python train.py --model="autoregressive pixel model" --dataset="regions of photos with short descriptions (Visual Genome)" --train_examples=101725 --image_size=16 --horizontal_flip=false --levels_per_channel=4 --vocab_size=65 --arch="transformer_decoder" --width=192 --layers=8 --norm="layernorm" --norm_position="pre" --activation="star_relu" --mlp_ratio=4 --head_dim=16 --fused_qkv=true --bias="none" --qk_norm=true --layer_scale_init=0.1 --parallel_block=false --inner_norm=false --drop_path=0.1 --positions="learned" --tie_embeddings=false --init="lecun_normal" --residual_init="scaled_by_depth" --optimizer="soap" --beta2=0.95 --lr=0.0039 --beta1=0.95 --shampoo_beta=0.95 --eps=1e-08 --precondition_frequency=25 --max_precond_dim=1024 --one_sided=false --adamw_lr_other_params=0.0011 --grad_clip=1.0 --steps=19600 --batch_size=128 --epochs=24.7 --lr_schedule="cosine" --final_lr_fraction=0.01 --warmup_steps=580 --weight_decay=0.2 --adamw_weight_decay_other_params=0.01
Rows from block 3, named by matrix and row number. Rows with one number belong to one neuron. Each number is 128 + 32 x the weight over the matrix's rms, rounded and kept within 0 to 255. All counts start at 0. Numbers have three digits each.
# fc1: MLP up (model.blocks.3.mlp.fc1.weight, 768x192), inputs 39-77
# fc2: MLP down (model.blocks.3.mlp.fc2.weight, 192x768, transposed), outputs 39-77
fc1.337:126156115080137093152109124166116129178063172156172174114179111138139137108124160136127118123130103105123137127136162
fc2.337:144139183200146154139082153147054100081096144101100132111064170097172148018138164161140122101156121117140151128076135
fc1.338:173168066125128161067130060163134109136109111052189097156184083122144129112166140154139129130100138186093199106108099
fc2.338:125134167120138125133157120104087146064149077122134107137090164114119148169150112145143175067164131065129084145177125
fc1.339:163177167106133137101174174135120063169061130151143173107160137129140156141164164179116171159147101128117142115158116
fc2.339:122123125092096191161089110118169104088143160116134091155104146091079138132120088086129118109154140107111107127171129
fc1.340:129141118117109142143185154191078121076073114133139141192137101173164127133161091130135139065092123113090125136047085
fc2.340:102097148144182123143136138104157124140121119107114106085103095078143172154156164100120183116114139082147162144157057
fc1.341:076115160121107127122161153171114128170141096109165052173082123074162109156123131160176133127193073108084154095093111
fc2.341:111105082173150056117127144091174140101134109117155110188153114108115142109106083147101102102114182124148087118112126
fc1.342:103157091210126117127165115089126138089107064135196146103144111202127118143153138134111158084165142142135163094112066
fc2.342:074176127122129113119111123176131090116126116108142177183156146144153191132146156120136116118085106126143077174158123
fc1.343:106072130119181131184124100114117080126083112133149136135125084120132085146141168136115119123116112117058132179109108
fc2.343:192128167118181139153104148117133060102110186093099162105086155165197172044088077096149113184143084113159119134124088
fc1.344:068137192171101132142196103118074120098168101114148159087166096099148149123134119134130133155082098136105109109157130
fc2.344:095139118085096092116111141166139107102153175129079086169143146182090176167075115128117125079106123057111155152124128
fc1.345:154129146164117165106104137133153186118116076157115101171116133115155099127121131116167136150101199130138090146075187
fc2.345:134142106122068122118087135151145110106108188107197166157080139103186112129116087148107170103105095166129125128145138
fc1.346:176122144155134130180081115146132140160122102130138105121120118143159198085137129158077206112092166144168177124139130
fc2.346:123207176121130093173155252137198124120212142116094160135149118155116093144096116151158100106197086128111131127111101
fc1.347:104058169128113126123102078104062129153187102112116144154164074158132153116139109147145158129111141130113161138146189
fc2.347:141162177150145119093102115165160176179152193169155139166164089140170142136156168157118121129166127140239124131160098
fc1.348:127104127191120114118126161142110110120131215116142219176124088079097201108143077121182104122158111152138178150154126
fc2.348:119114143150126202097134192111127107143104099162113158153132148147129145070142141130077107154151060172184107063162115
fc1.349:140116114136124121096049159173189122084141200144139141184153123128093099120173105156176132098120108148079074119159154
fc2.349:121125178094105152117194129064092132123120078141133138149116139098200144128135126138146150142125173191136127119136197
fc1.350:145126161125128117146187116205069077103156091182146122089116135134144171091135112135138098148150175112169146148142124
fc2.350:086090133116145128131046164116117146150152188151083085120131042132160069112159107100166147076094058141082091127125122
fc1.351:173120106087178078055135142191049183166163119166111132141160125143114112076103128177205144147098078086078087143155111
fc2.351:162170122112077068138133095161107173187084148158132152074129061116168150124122117135245070144125084132085146156114152
fc1.352:076146119103115149064144145084075127143093155127129108089185140141107094136171128171146167093147135153101095098097137
fc2.352:147144104138119091184143175139119125078217073096161124132137098115097144121113127111147123155097100166061139084126085
fc1.353:109114064139134089164098132125137147101110094129145139114067130097188180188127142105137146134129083179046099118081144
fc2.353:179149139133122167102122088150077117119161051229096182133125167090079108110105069137098115157174064094140119152133150
fc1.354:143080136107137154121184104123103105141136114103123139093152086106128112169230131185096155145122105173091113071094160
fc2.354:149117131098075175136081129148031100151083097152165157149067151113097092143127112145107115157155190083145163154077100
fc1.355:188153106077109122099140115155162094073133067079095123107142105140147133151100141137188078158152119087148119117158101
fc2.355:130121108114115145156104169159075141079135186122162193192077172155100078113199075127096151152156109174134113143142089
fc1.356:118075145119078186098100133096130118122161076178077125093140142149129153086109151193150189158180149112143132103110140
fc2.356:141185121091173122098152131130152126113103150143121150117076103109149096094109072108118140122158124111082152137111126
fc1.357:121179165110138083131157076108084213141055128082119131137189129128164150101131098136101104138153094181094066068096139
fc2.357:096183063108176134162099115158168084161089131167188116176180111110126165096094124137097163129124140144144166143098126
fc1.358:154129100145186157122121074161078138161149096143137148130129153115087105143160149118180116116106101130167148156124143
fc2.358:183131144135132131087085105078144169132156143126165155123106103081166143144187126104140146132115110120146171182165096
fc1.359:129069115164164187081140096186187139155124149118137139122102067158129164128113093143121096094154148118191110127131136
fc2.359:136176138090151120131082154145078097084155071122117098168165113113155117188113126126135135160104152177166142084109134
fc1.360:122154152083146169156140136135160122133158113185119145110168142130107182117170131133136072139147119129129144128129139
fc2.360:121150095109133062141144079104107151139074128079114155095119111121128139108079193201126148107089145161167106087140153
fc1.361:137132124157217107116110079165112148108136150121157181226077094103104089099116205150156172161182148067144117125126105
fc2.361:155113147116125189111072154146170160088142052122160117133172132080105169156124109120140117103123183098115117147105114
fc1.362:144094195084113199048157095107083133175170119134051135142108171122101092076065163153154126130117110128170199103174145
fc2.362:143162115127137152104158143176168119105171105046158094159130149157153157084125135112118120152151138141105195093138113
fc1.363:137193170139175129172124169156133103109154142123153149133075166072153130140165104132132156119124107127124117154150150
fc2.363:136090121158179148069118071095138141142123120144155160159199110158142158095145120167127159141051141079134146135156156
fc1.364:131134098152111114103151171157135091134151137102165112177168128082117130135170127114130128101085151083112075114202134
fc2.364:106093095121124089161059140171119124163108107118101064141169123114125188173125177140098147156136123134131177121168137
fc1.365:178147137126127132038090107168154050148102177164113132157127129143113097128039123141142123157089167145131142131125163
fc2.365:169076066169077116186166141091120112161117116156146137078112101049057190117138105096153174094112208142213085104118127
fc1.366:133148109146163171134126117088122154151141125139146111122149111126160204123133125169137115152161125130181163116132166
fc2.366:118168103157067093163161125121169129086128103120105132097140111080128178128149162190158121088113135139167104161092181
fc1.367:138197078128123160159105060143197086106114203152163060205151163066087181169125147098094181157178156108078182038142091
fc2.367:171134078148155105108140106086123071105129103087127145064121145130177123192123144160194188182135065148147117124125192
fc1.368:105135102101156172116102119078079136152140125130116142108125123093050115082099082157095089135140065163159119088109147
fc2.368:143110172101158132146159101105129114083147119155168182104106141090149098136131110082188101158173177110130099131114139
fc1.369:080122154145119076128145065191151083106086129143121126153110106140138139111130144125189114154120110149083159151148075
fc2.369:120138127116112106093080148130109125140154154113177114150149122094093159125107176120092117169180134183156071148182109
fc1.370:132117085146156136102146092083172136135111122143131160154173119120079132135119194135161098126113130102164157175106176
fc2.370:131128096119155111104112134181104107109154184183119088122139100093100192149153123136090123141079118098100125030125087
fc1.371:195132130133036180111132148122167159114130132178093060150138118130205135058122186164155185123086135131079124212139197
fc2.371:121160182100108138125198141210129139149122112116153146128169092075145118135187149197108092175117137083142173055144106
fc1.372:134105084125065032167171082085119130077098109199124080141120147095160093131135175107133074101123134125067174137072109
fc2.372:159156189152172106128171138069146114136121147115138148068101147159108160233113096129095154074129109096089169094148151
fc1.373:107167163059142178100137128133141126110122149155077154103093140135074109143132157119063105104153100184101155133127061
fc2.373:155152143161140103102197160153126154169130081156098095125139135087166106151163126143155140149103124078166090088113183
fc1.374:125122146170158130125051192157073131098121177145143150184187135086158110114177073130124138140100126150091123124130150
fc2.374:140097077138107101070070166199156131113175106227150114134097153181122123077125175101101147135156086166096093130159128
fc1.375:122165135167127120129153117164142140125130159142146098151114136118169172098154106142126162200098147129150122132134089
fc2.375:157116098123116188102088095140127122085173119154145100126130180116084097154156107157165095183152189093158040130123078
fc1.376:126136109129130141167119141150092150156205176141140163134192098129114128128119155151125139168131130115114133048084129
fc2.376:155140116138107142115140114165131160145141097160154128144125132164129115116090116103137156177089135119110104130111083
fc1.377:101124133145172167136188118158105109129116101134093075129127149163119177135160074081139146183191130173023149105119138
fc2.377:116095155161139130155077208127089175127126161103137136099173062168128162141137125121072132099085109143125166172076113
fc1.378:099114189047100094121134061119150062106110133151173079120166157113116162187124154089085107154154164162140108154092106
fc2.378:175161093155160178163153110109154107080095147136086169122160087136159166137189076068191148077132122127113108131124118
fc1.379:091087194144176080137158104161132117133141146089154113126195127172149118136127141116182128151147087143109133197097130
fc2.379:149106070136121110121077146111099162172130114090099130060087126139097184151143145185113085137103108083146222114120155
fc1.380:186041117130090101099113160128169142141184189114128066087103189162138115138136136145114087157106156122116143101161120
fc2.380:168138178142124141161074084106177157086117114093128141107147170094156157086117112154099120143142115158116093121107105
fc1.381:087133173148106110151142085176123136107073169110198154140111146160185134140168123131178119216099123135081121113149137
fc2.381:141122083106144119178220103104105166116094093129138128135124150122121160106113138187169161120142159129144139177090162
fc1.382:139112108120101091146102121112072129175142127158153166174176144134149152205074158110142116147122110176216110160117135
fc2.382:090193101084101146143134161194147123138161143171147107138131144114100124133088124151104137103155125134158111090155114
fc1.383:149061170127179097159118125114172184185136124104098089133166128160137106095106107104211098116146081142076076153165097
fc2.383:142133175179106083126153107125137117116161081104119116156142171123099182150132159122130081148136122178107137156119111
fc1.384:139133107133161124088107167143176165107164177133137176150176123127145097100135103142174178103068130103137184135210167
fc2.384:172170189095160189139127144128127124143107140156142128149133116146160073079060159114111112142133139129057125133108128
fc1.385:102114135124087129154091163105102106053107089138068119133127108144161117078199120132171110119127121102077155116178129
fc2.385:151088120105145083152095149161146167152177092103156100074157155151099098112084095116061095109159162084093147100106080
fc1.386:091102136161123104131107129187128215142147225118116177128155134091177122105000152089119117127156134140131092054095165
fc2.386:102155109070125144128195128115088040111121055135120116115128107094152146155181169164168169149074103157117130102167136
fc1.387:179162157077150065121155144101097146137155160075188109122161136136085115062155071106186165126117149156123127086129157
fc2.387:056092137119118114154108122099153090114099119181105201131100154114074086126173163138080223190119168172102179169164114
fc1.388:123076119086123094104068084178136157123199103169180128085116148162088055038105124086141132199140138158120083123138164
fc2.388:136161160176150047189108089148107116100154137134113188140149088119141175174111137131133148066110133143089095136111125
fc1.389:056135106165174089107126169152087128170181043155108123175073089101149134163139111104078120111148131146138233134133108
fc2.389:125086160122118119184140119087106137134167123160142156103132138140114101137105152101129146086164157160170104131127113
fc1.390:135131173141124118118152108090128091113162122154118151085181121118137111161156155148136082141186174107188136123123139
fc2.390:127174169124093179087067114128093182130094180126128084150115143141094153143206090154174156102116170121123104100090177
fc1.391:124113107187188117178159127119142075093160166150154120122078142153190218127147115131136179093156067100088157137104118
fc2.391:147106165098187119102125123154218157170130107090097112160156084060146129145173062109078190147133152121140140133136100
fc1.392:139138121133094157105162143151156150146120149148132094141082069108161119134071167152124130072108109159102111174157092
fc2.392:133139135140157124139160101138089118140117128150150121142136121159139107072142120151097133151181110104184109114168071
fc1.393:122113153074104100211109137093144149146162092150114104165140124103164118150153095121119204147074102106168102113092139
fc2.393:139158162150139155104123094116113117071116197135132182115168142144054154065123125141088088119161195163154099085107160
fc1.394:122174160096180064183154147126207146127145067093190112123124175071143135140181189117186160211113097062135139134096115
fc2.394:146135139157120075119118095132136111071252155106122139145084083140123159157115170098128124150137132169095099087079155
fc1.395:137138112094178112160147140153085094113116090123100097114103206151139134112175184085181131152048119099106140222142114
fc2.395:116143113117165125142174174119160142107120124120118138169152124084123166134187116129122149156185120127074129081159098
fc1.396:159123082155119147116169153157165186086177090173091141129118116119105121089107120097098099133135150166157153124134161
fc2.396:078085140147148137180166095074208118077083125139136136110167133157140162130165050150104137060100122151142093130134101
fc1.397:162128143147097151135103104120130160183095109117121138148183137047199134173168158163097155209116094173124158118176126
fc2.397:098095166143135085131099141166159176179126154130174124161156135076068109119142128188140083069196188106118144108087108
fc1.398:110113135145109094107071165178142062102144155169156125114131112103124081150133098088092156139083117131182188168206174
fc2.398:124066127106107128044088118125139119129155126129123126175118171135153170128149159084165064134156058099123120122104156
fc1.399:114118128120096098104148110105137097159130173145110155163133122162196142089127090189153102063089134129122079059101093
fc2.399:130116101092118173140110154122127120119110093134113094117138125161120155090175127087089134106120123117144076101184183
fc1.400:079102134120159150088147148064125090145121162176094130156114125170100138122106069123137135040121153187092103117112120
fc2.400:121141068135101124116096111135100168134145128160103114079119149072166131208142118124179160135165130099119095193140160
fc1.401:102097139063117170130132144089143136153144161111138179131100120076128085125103147108148142152142098157095103143151153
fc2.401:190089105140115058184118136138101125112105153099116123136136193145144101130142100149095156088166112136136127159173117
fc1.402:142118069104142144139141112135132155106143141113143187111166182113094111199162115194097128122162155139135139091074165
fc2.402:132091156091076151139180138090101109142113111177081087141107109116146156112137171080100136125125133087132127126102132
fc1.403:127153082130158123050140098107143151129101070144140186163113082143125101113121114094129177167100124125154150106194129
fc2.403:099098100116157095155107109082090134122074111114121137135145145137092172164162186181088133134151127187158180087135118
fc1.404:161152117138153114167126061185110154152131202106156138113127146109179165118152105083220074138094155168120116063113131
fc2.404:061089189178132080137124164124076178110127145135073116142128174141111155193093129089086042156150114086136153113086072
fc1.405:067038156191139141147086145147159084127127151104176132172097123190174087069103115119083161128185125101110062119163117
fc2.405:145101172106125134115151099143131129123130102171115123111152098092128076178136124166140151111121133128192118035065153
fc1.406:110102169088140101092144114119142103140102125134149133110209111103164147065121097107099142123181110125134151143094100
fc2.406:164143148122141101163132110123131140124202126134133098146075061155129127124134162125134072126177150157147162120118052
fc1.407:072182140124115162156124104148108143073112129132151129202136136134155119117087136124115159125146122167109223127097081
fc2.407:158161133087176073129137124126152070165083158139089113108125107128101152100185149097179177119134161171103174108110132
fc1.408:123121132143161156177125183161129190093136147081065106141186157154118189161126138189132136094214196136128165080092227
fc2.408:177150095140161101084106148140154122143121133143164153187159091147175120074171116144151094099130062074168118204182134
fc1.409:125172144105087135124140086158093154016081122145117141120128106159160167167130129153150106104112146108154143079146111
fc2.409:111120135152097088145068129071173072116180147069133107118130063088121127182136153115074143073165120105143145182134158
fc1.410:147082154068091096170181182100171083077094150114158080142182084104232083063173116115139122128175126168116113128143153
fc2.410:172139169143180153190095124083174117127161166074146153118126119107132137115108140103118016121113173165171118107107129
fc1.411:228100154116143054143098120123109211116136107144111167153085111127133128166070177136204089077135097102118107100146178
fc2.411:088135126112125150128186170052110144161165224114082126176129146131196163117199160088066185144116141116120065146046099
fc1.412:091098163107135124094150109167128139136124125073122079083146163175162177115178109115106113132118165091043177079141144
fc2.412:138070128145116127178128101162108113165149198122085125141200127162074086107058104173152110159150155086160114153141164
fc1.413:127131150084073129105201131128114110178055136134105149138166148117177066099174185108166151140094121114156139119117154
fc2.413:178147174135134085116070166159089159169152118116096154129098090170130131157156087141129151141124126113166147147191139
fc1.414:106116163086123079150069099140088162121133091134134081112198201063055081146110139124123133096124121096104131153095228
fc2.414:127083086138186116140178141123077127083117184180140119116104098137115094039170144104146117114110115153182118091095134
fc1.415:106142167072081147102056110117198117140159106076109104185084138187164121113187180152145124071120137143165099103085057
fc2.415:096132121100179175119165135090094130131100123170153159177152142116130116066111154085107116162095110119100128181158192
fc1.416:138117081143105159115141125149115133090087144147163118133145161077118183115122172162170097141162144143120086131105104
fc2.416:080104209191117136145113090060131144176099098093125158115119135163089147147087161141109158121168111166208107127105185
fc1.417:110105152143090147140126145152126138137143123110167119186157122169120126155140114140167113145098191103114145159117185
fc2.417:134177160123129102110077113125116117134117139123103173097079135100185103125100128105151150114101102124125111138148193
fc1.418:077127109109152141087102049107101156108070113130111164117122159155126137143111095114106121159112142155136114124142130
fc2.418:172162129175100116139119124153063153095082057114138183107058139105108125063110122151133135115140096138086078119100092
fc1.419:066172073188135079142099139183125107169177077180124109095213128162146114169123107170121112130139138130127162101098154
fc2.419:134121142066126148117090152128123131112117112121104151188100132164146158136131067121100107135106132138126172159131168
fc1.420:101117144124125135119119096130109156142119121146153123134121172154115136080102125168108113120160163127137101124125155
fc2.420:100118100166124151149182173119121130121125103143146146116103154111116133140104131143115106092116108094171089174081136
fc1.421:117141149183140090203145118132148133094144090153111109154128095116135182095059155135178133171104099144127058186156199
fc2.421:152156156119096157141171133100071157149104138147117104128119125044169080142104123112102135106113097103079105107133159
fc1.422:144177149158211089115184128100112179104088154127109139119121179159067090121120159059152164112120098124176201081135134
fc2.422:128158141129141118153086152071140140126063134099116124142135174082095104178119162160180142194079165152089103076106143
fc1.423:095147098113164101147109170161095174123156104171155159145145113135125097091134206099125136097107147189121110091134108
fc2.423:146151166128156085116173166118153118166147102130167132127121187130132159099115111105146090150076122106135191064139076
fc1.424:105154108141069149096166165146119186138079163153157121151118187172147136135169173094059082160125125128095099140155167
fc2.424:157166145114098141139125156152167086163148206084103111135127171113120132142165096179127080107114169155141169158151120
fc1.425:147111193053127102121163048176214158097116137103121133120162057116152086132090086100186165130133091138064099099121123
fc2.425:113119175178178093140117132147096118208132134145109160174114147089098156157085079114079067112157139164125218205085128
fc1.426:094126185093132137175163112157162117201127187162152112135218153150175131129103175149140160153072131148107160146133131
fc2.426:174177118141154129109070085100143136134154118085169137193191161176075147061168162145119125112175134130100133120153181
fc1.427:107191115125094130165124100114124111198173156128150168123128103126093210122110086091199108068115098144156157107108115
fc2.427:130090128076158105095099168090096147075177130105111189115138118132135062088084132099101164136137165128091133096159078
fc1.428:114096178090114093137082085147131105152131131173129127149118139132143174103132134118159155173161182114187079125160185
fc2.428:099155122163065122120116076100119070115076129106157072181139115131137072075107135190135053159133118139111101095095113
fc1.429:147109134146170200126139099130163126122160139173100094158094144114191114163021142167064134116130142126118079132214250
fc2.429:078113152146125118138102177106167215172165083123135162184139113127101148075143093188131115111120138103137094164072062
fc1.430:192083174090144089167130099187143171086099157149175136082112118127125133106150141073137128186082133120151065183130110
fc2.430:135143196146130074164143173097126079149159109086157073142154141162105146024153102097134100096105123145127097108133139
fc1.431:097126132158176127197172166134191138121125147147071130094101105112153122166131123116163160146074102157095126122131090
fc2.431:082159121131074153092136115103142109131133130117104142146176107087108104092134139160096128083131182134090130169124113
fc1.432:094172179097098149098108130157097141156131124195137054098131091125106147067166155095149114071120150165132177120129179
fc2.432:164086122114107148177133109147200155128114127103161184154141182132153119161118080087193178162158136158052135119086140
fc1.433:167080168113121095159082058153103140117171120127109121162150148192095150154127125088105121109129119138096136247133150
fc2.433:107167138098093142094119191094101182141151088128107146129122048150067114106138129038114128150050150136112184168101093
fc1.434:179139086157102124127103082105119150154096090136118124142154171126113159096069140075157107144115137109115133106132119
fc2.434:125121174161103095121175106112105090115148109169135101106111089112135127119107093110098143111144150128118112135106135
fc1.435:102164122126118101146141149134097110138116129157120098122163090115171140100143150114115196144106063172115130129153123
fc2.435:067164144105122091105105145174052159143119162131200148133140121137078119151136148158107108082125133104093134101071140
fc1.436:156115147168195118149157097167087162192141171104153155133153192122109153115106170183182147079108134123098057097135137
fc2.436:140182123109101128103129127079183109153133114144080165129113082119135116126084190172088168044122166095152141076148184
fc1.437:116140134106081158147133105089092052084144151162035119148072155100162143086100100154144167189126153079152109126184070
fc2.437:149120135117087120081106134151082160128128150097137132128163112161123085119151184161118139172135135100115165170100158
fc1.438:109137176137089067120131091099165073136098133163087136110143180097101115081122137119061111111142171147139122062076176
fc2.438:086155122109093188163121141175179097096183147072130167185126091151115132136137091132154138163158071097134125133121085
fc1.439:137094116179123143143148085154160161092104158117122139170086140072155139135113145132187160113116143152103130094125115
fc2.439:128163164154124183154113138162120064150106166128132150108161157168141137118110171098081118177112089139134136134151150
fc1.440:119163121139033154151127143110135112131116142208129151145134106160156124105128125129148184123174116079132124095135095
fc2.440:087089133122132156112170159128069157122196131140113084138187148124084140145057120119123131110127139139149075121119137
fc1.441:122121150087086119142117172131137142115142110108115108168101144175110173150120169163160124104136149117108130065139166
fc2.441:061136147175139208116080131170124128127121113118174153104150174141109118136156084109046110141151112148087092177153132
fc1.442:096208139136174178161184143128149204090066155089097131090177164137114121149148122120099171103173176101144117132125100
fc2.442:112109157104075090123201141187128118187186143149107146089138135178136107151126133122099099158143149163164121127134108
fc1.443:135145161139137159130138132161113152201100053141139112207134152136143120176162156120115121158165222157150166138124152
fc2.443:078120135108115140110147116096098088089054134128133123162145088137114119068050086111131152160161076140163133168124097
fc1.444:111101214146176116123129107102118087108099156183125139103139115105140154198056116122154102093126127208117146069114117
fc2.444:101170175147069123176094117148115147152113090159100144121128133107139119087160141094095136104137105140133107102144182
fc1.445:131154165061155162188220126152161188137089115124129093063082095071117170122134119085158120117153127099063105146127116
fc2.445:089122126159148082100194051071134130097147096106151219117165137105148126116132166139141095144150118159075169181084124
fc1.446:079142175081143133136144125126115156124104130136107081107119096132159152151163081154153139121154139111171141132150132
fc2.446:118110126103156150154115072100132091153143172159102139071071157121127190115145140137124133141125156101080068137105127
fc1.447:089117208115166106118100112134058158055115098108112114138101126127126076101157125151148156146134155164149162069163099
fc2.447:158129126122092116183159128124153122150140163144149175140095098153140143164090126166150108099072130168132131070097115
fc1.448:095160143126199157132158093101144128155141202189071112183092162171090049097167186130080139129146107114152090145117068
fc2.448:097160160115135091140069141168149144086125130175195133130171108100116144137110110142151136098131115101122190115157159
fc1.449:162122158138191156152163130239115063187207138106068083057134099108116051127114158146077136065166109094181093151146128
fc2.449:136153045114160170109074121062080177128108125122128186154094168084095142219118098065128072084160172161078165170153195
fc1.450:140108163118099150097160083106128064138131157172125136059161127070184102147149092135150143096154136220120082146111107
fc2.450:148129104098187129134098135136139144106133139113120164156094141087143162119106108104067143133098111110151121142131124
fc1.451:095129130144185137142145134189123107070093119159102100092130131145197083126098106178080144185187149095153146128164077
fc2.451:179109095071089135171083087123149107141097179094196137111100157113145165118141191154117142159167099156135105140090118
fc1.452:133143163166189111156122165113104083076111117113131152165080131102186136073200099120155085095137141138171134157168080
fc2.452:113084164082077106163168133071147183173148095135147100152109160134164069061170129132150087110121105121109140153120146
fc1.453:144135142090171120164131193102075122146129132123108141106114192151148130088106104080078205136110069080121120170214087
fc2.453:100120140120086109133153115097126130125145152156136123154144108108156133171194132179140086113121138121092175113107185
fc1.454:157129132166096138239155125135114107131248126119199200152181133111163155092083108137132146113121096119168103126084135
fc2.454:063136107139141134131111168199142153190111122086109063139119105149130092183164096131072132112097166116128145102142085
fc1.455:129146148075130161084129155071157126155133082146122062113164151165138128128146109143181080122115128173117078082135133
fc2.455:086172125127072146123104047145146194156059178114151103098115122056109117098124142111085146089155068118089103158125117
fc1.456:093130143122132163111101117147110094147129131140106145087149130187061132119086105172125119162133152140148177153136116
fc2.456:124077156074099109101133130084148163140158141078157069155158105157122125169110113155156163102086144093113117080139133
fc1.457:109155110161123094149146141113133097140134129124158083133145102128154126110118169122134105110118148124131092194086092
fc2.457:184124135125156139170105149120160117116117069086097168066102124122120155189078146160167150117114141119118109133177187
fc1.458:125083156114133121105114133161098183172150110137123158123136150128107143166130077134178168141138091149131105153146107
fc2.458:154160167121103131089095132147140110128133124129115154084102123212185104075142167174113067202121157124167135133123161
fc1.459:160121171104124216123149155192104155136165172128203117115160133101116107153116160128190094111112112120191126115111129
fc2.459:159143173110096074189087121080193107144100157163140135153164164112123115136087164132120124129117096123088077163097107
fc1.460:102149172096111163062127119135117203134126089082042103118189123139131127102134075139146104072182136099084131073121130
fc2.460:134091110146170155174118128156127077169157128109091154110113137123121143112160122172098083128083082152129132152086133
fc1.461:104146175127131088100126110172153102088139064118122108128102185102133136115136157110139184130070073110126139103133138
fc2.461:129112112124101104092087179152124128124124179164144099117120119090122108122098143134083067117105057143170136165131087
fc1.462:152168065181154133097143175104144077186083071198133123158136147091141116152154141084156115099157055192154161189195151
fc2.462:126160149093116145119106118168068115184169181111125127101146145187148105119136113166105176163117063051149128150120080
fc1.463:165130123189123143135139099170138162070135151131142141119139178205129166118130153141167094127118143125104165152141132
fc2.463:101143160148139132125174186114138045099168154122102149139171106123137093141110159152118127108117080081119172143141113
fc1.464:097151172136095066141099091120055121104117069155163158143189107163146136079086206114164126133150109092145172152134079
fc2.464:098136138114132040098132134104097066213170083090201124131160114092149152156078117139129092107151121122132138172079105
fc1.465:130127120122135185041091071124144137077077096111159150136104169134059097116179216137151133095138152112148149104098134
fc2.465:157176104092165155129100154096070153156141132060136150085093132158141160089201157140136104108156187108126125197119136
fc1.466:091158199149113197118188090105145148160140110093171095188153178220176150142106113183110223082076182113191097129113107
fc2.466:165172198050138113101095164106120117092157125165142117127108123137193009149120172121177129121111150122082230156168099
fc1.467:084136129074181094091143139131060144192164114165156138139137062157175133096124117161140065080143128159152130132104150
fc2.467:138002075167207082115133148109119111144068086129190118180066203097115114108140127163112137127178153119130232188134144
fc1.468:126072125129195098136127091140111100080145127125120145146128155121108112117131120131155121079127157141120150156136138
fc2.468:124107180142147126132102094134131108195174122225153123041117113128091141127117077174159118141055105093139150119080092
fc1.469:106081121066131082087104158096092133155139140124119104096178089151124189143191092126149186176151145088082092110186145
fc2.469:118125117159117166168086080125075141060141103085144145095123085097095155153115189132110197150102133207138088110137115
fc1.470:146104162147118095176092087173153141108162124099067192167118094150139103170125145154136096115099141127074171085096109
fc2.470:131134176161171079064122129120163117131140110107192134157120171077123166109120145150127168068120126109151132142135100
fc1.471:124118169137168157141116097174146150197130072113107170122171115134125106093174114142069131105151165120076089162163188
fc2.471:078136097137108132154095147161124152038153111122094156127149126094059093134074204113156101113123143115104159066181070
fc1.472:152074088094115220056189086161091124151124078082145146230122119152143102130103091194157110193126094178089141080126111
fc2.472:105129105137115167162114112060079148164168122160073138095096128071121153082153112120120116091088108120130145181157120
fc1.473:132164131064105134128190093137142161140166135125127102151166085154134139159135113139159137111083165123127135124136129
fc2.473:116088133202136179128102092134183138150114144133157145130138115164115177154153152158143138192126129139162070090083123
fc1.474:152148118130140143190059124127115142127112122151146148137114200136137118144187047157086121138162086199142122154087060
fc2.474:117163125156164147073134121198157117194153138154113127105160075096098120178153188145158146114085097139104131096117125
fc1.475:091075112174104159171144136146113132134125047136101160045106157083140142104199085118106110102120095083119105146173127
fc2.475:167125091117148142160124070141187142092099123143061132136135131120175088161131173106126113117109129120140168150101130
fc1.476:128177154076142130114108087105183143086199144134078113114115156126143119096077168135114176160082096201127126113166123
fc2.476:131131165153135179151151093134145100120112131129137086157119156176092145076102132152170133077160149090165155132114133
fc1.477:105083110090068149115153084119130127088134117156104118112159107081198097115125113128139117104115033080061157109186114
fc2.477:128134123149113145104132142134129077074195130125099106131169176132144115138127125162114197186082119116115139146091121
fc1.478:150150116116125224164178097124147123127189147158091148113142147118155068058109116109076140136133141109120091083127134
fc2.478:041166126158101138101128135113135078106140107094152126149115086099143106169167127157188145143150104130142126175089099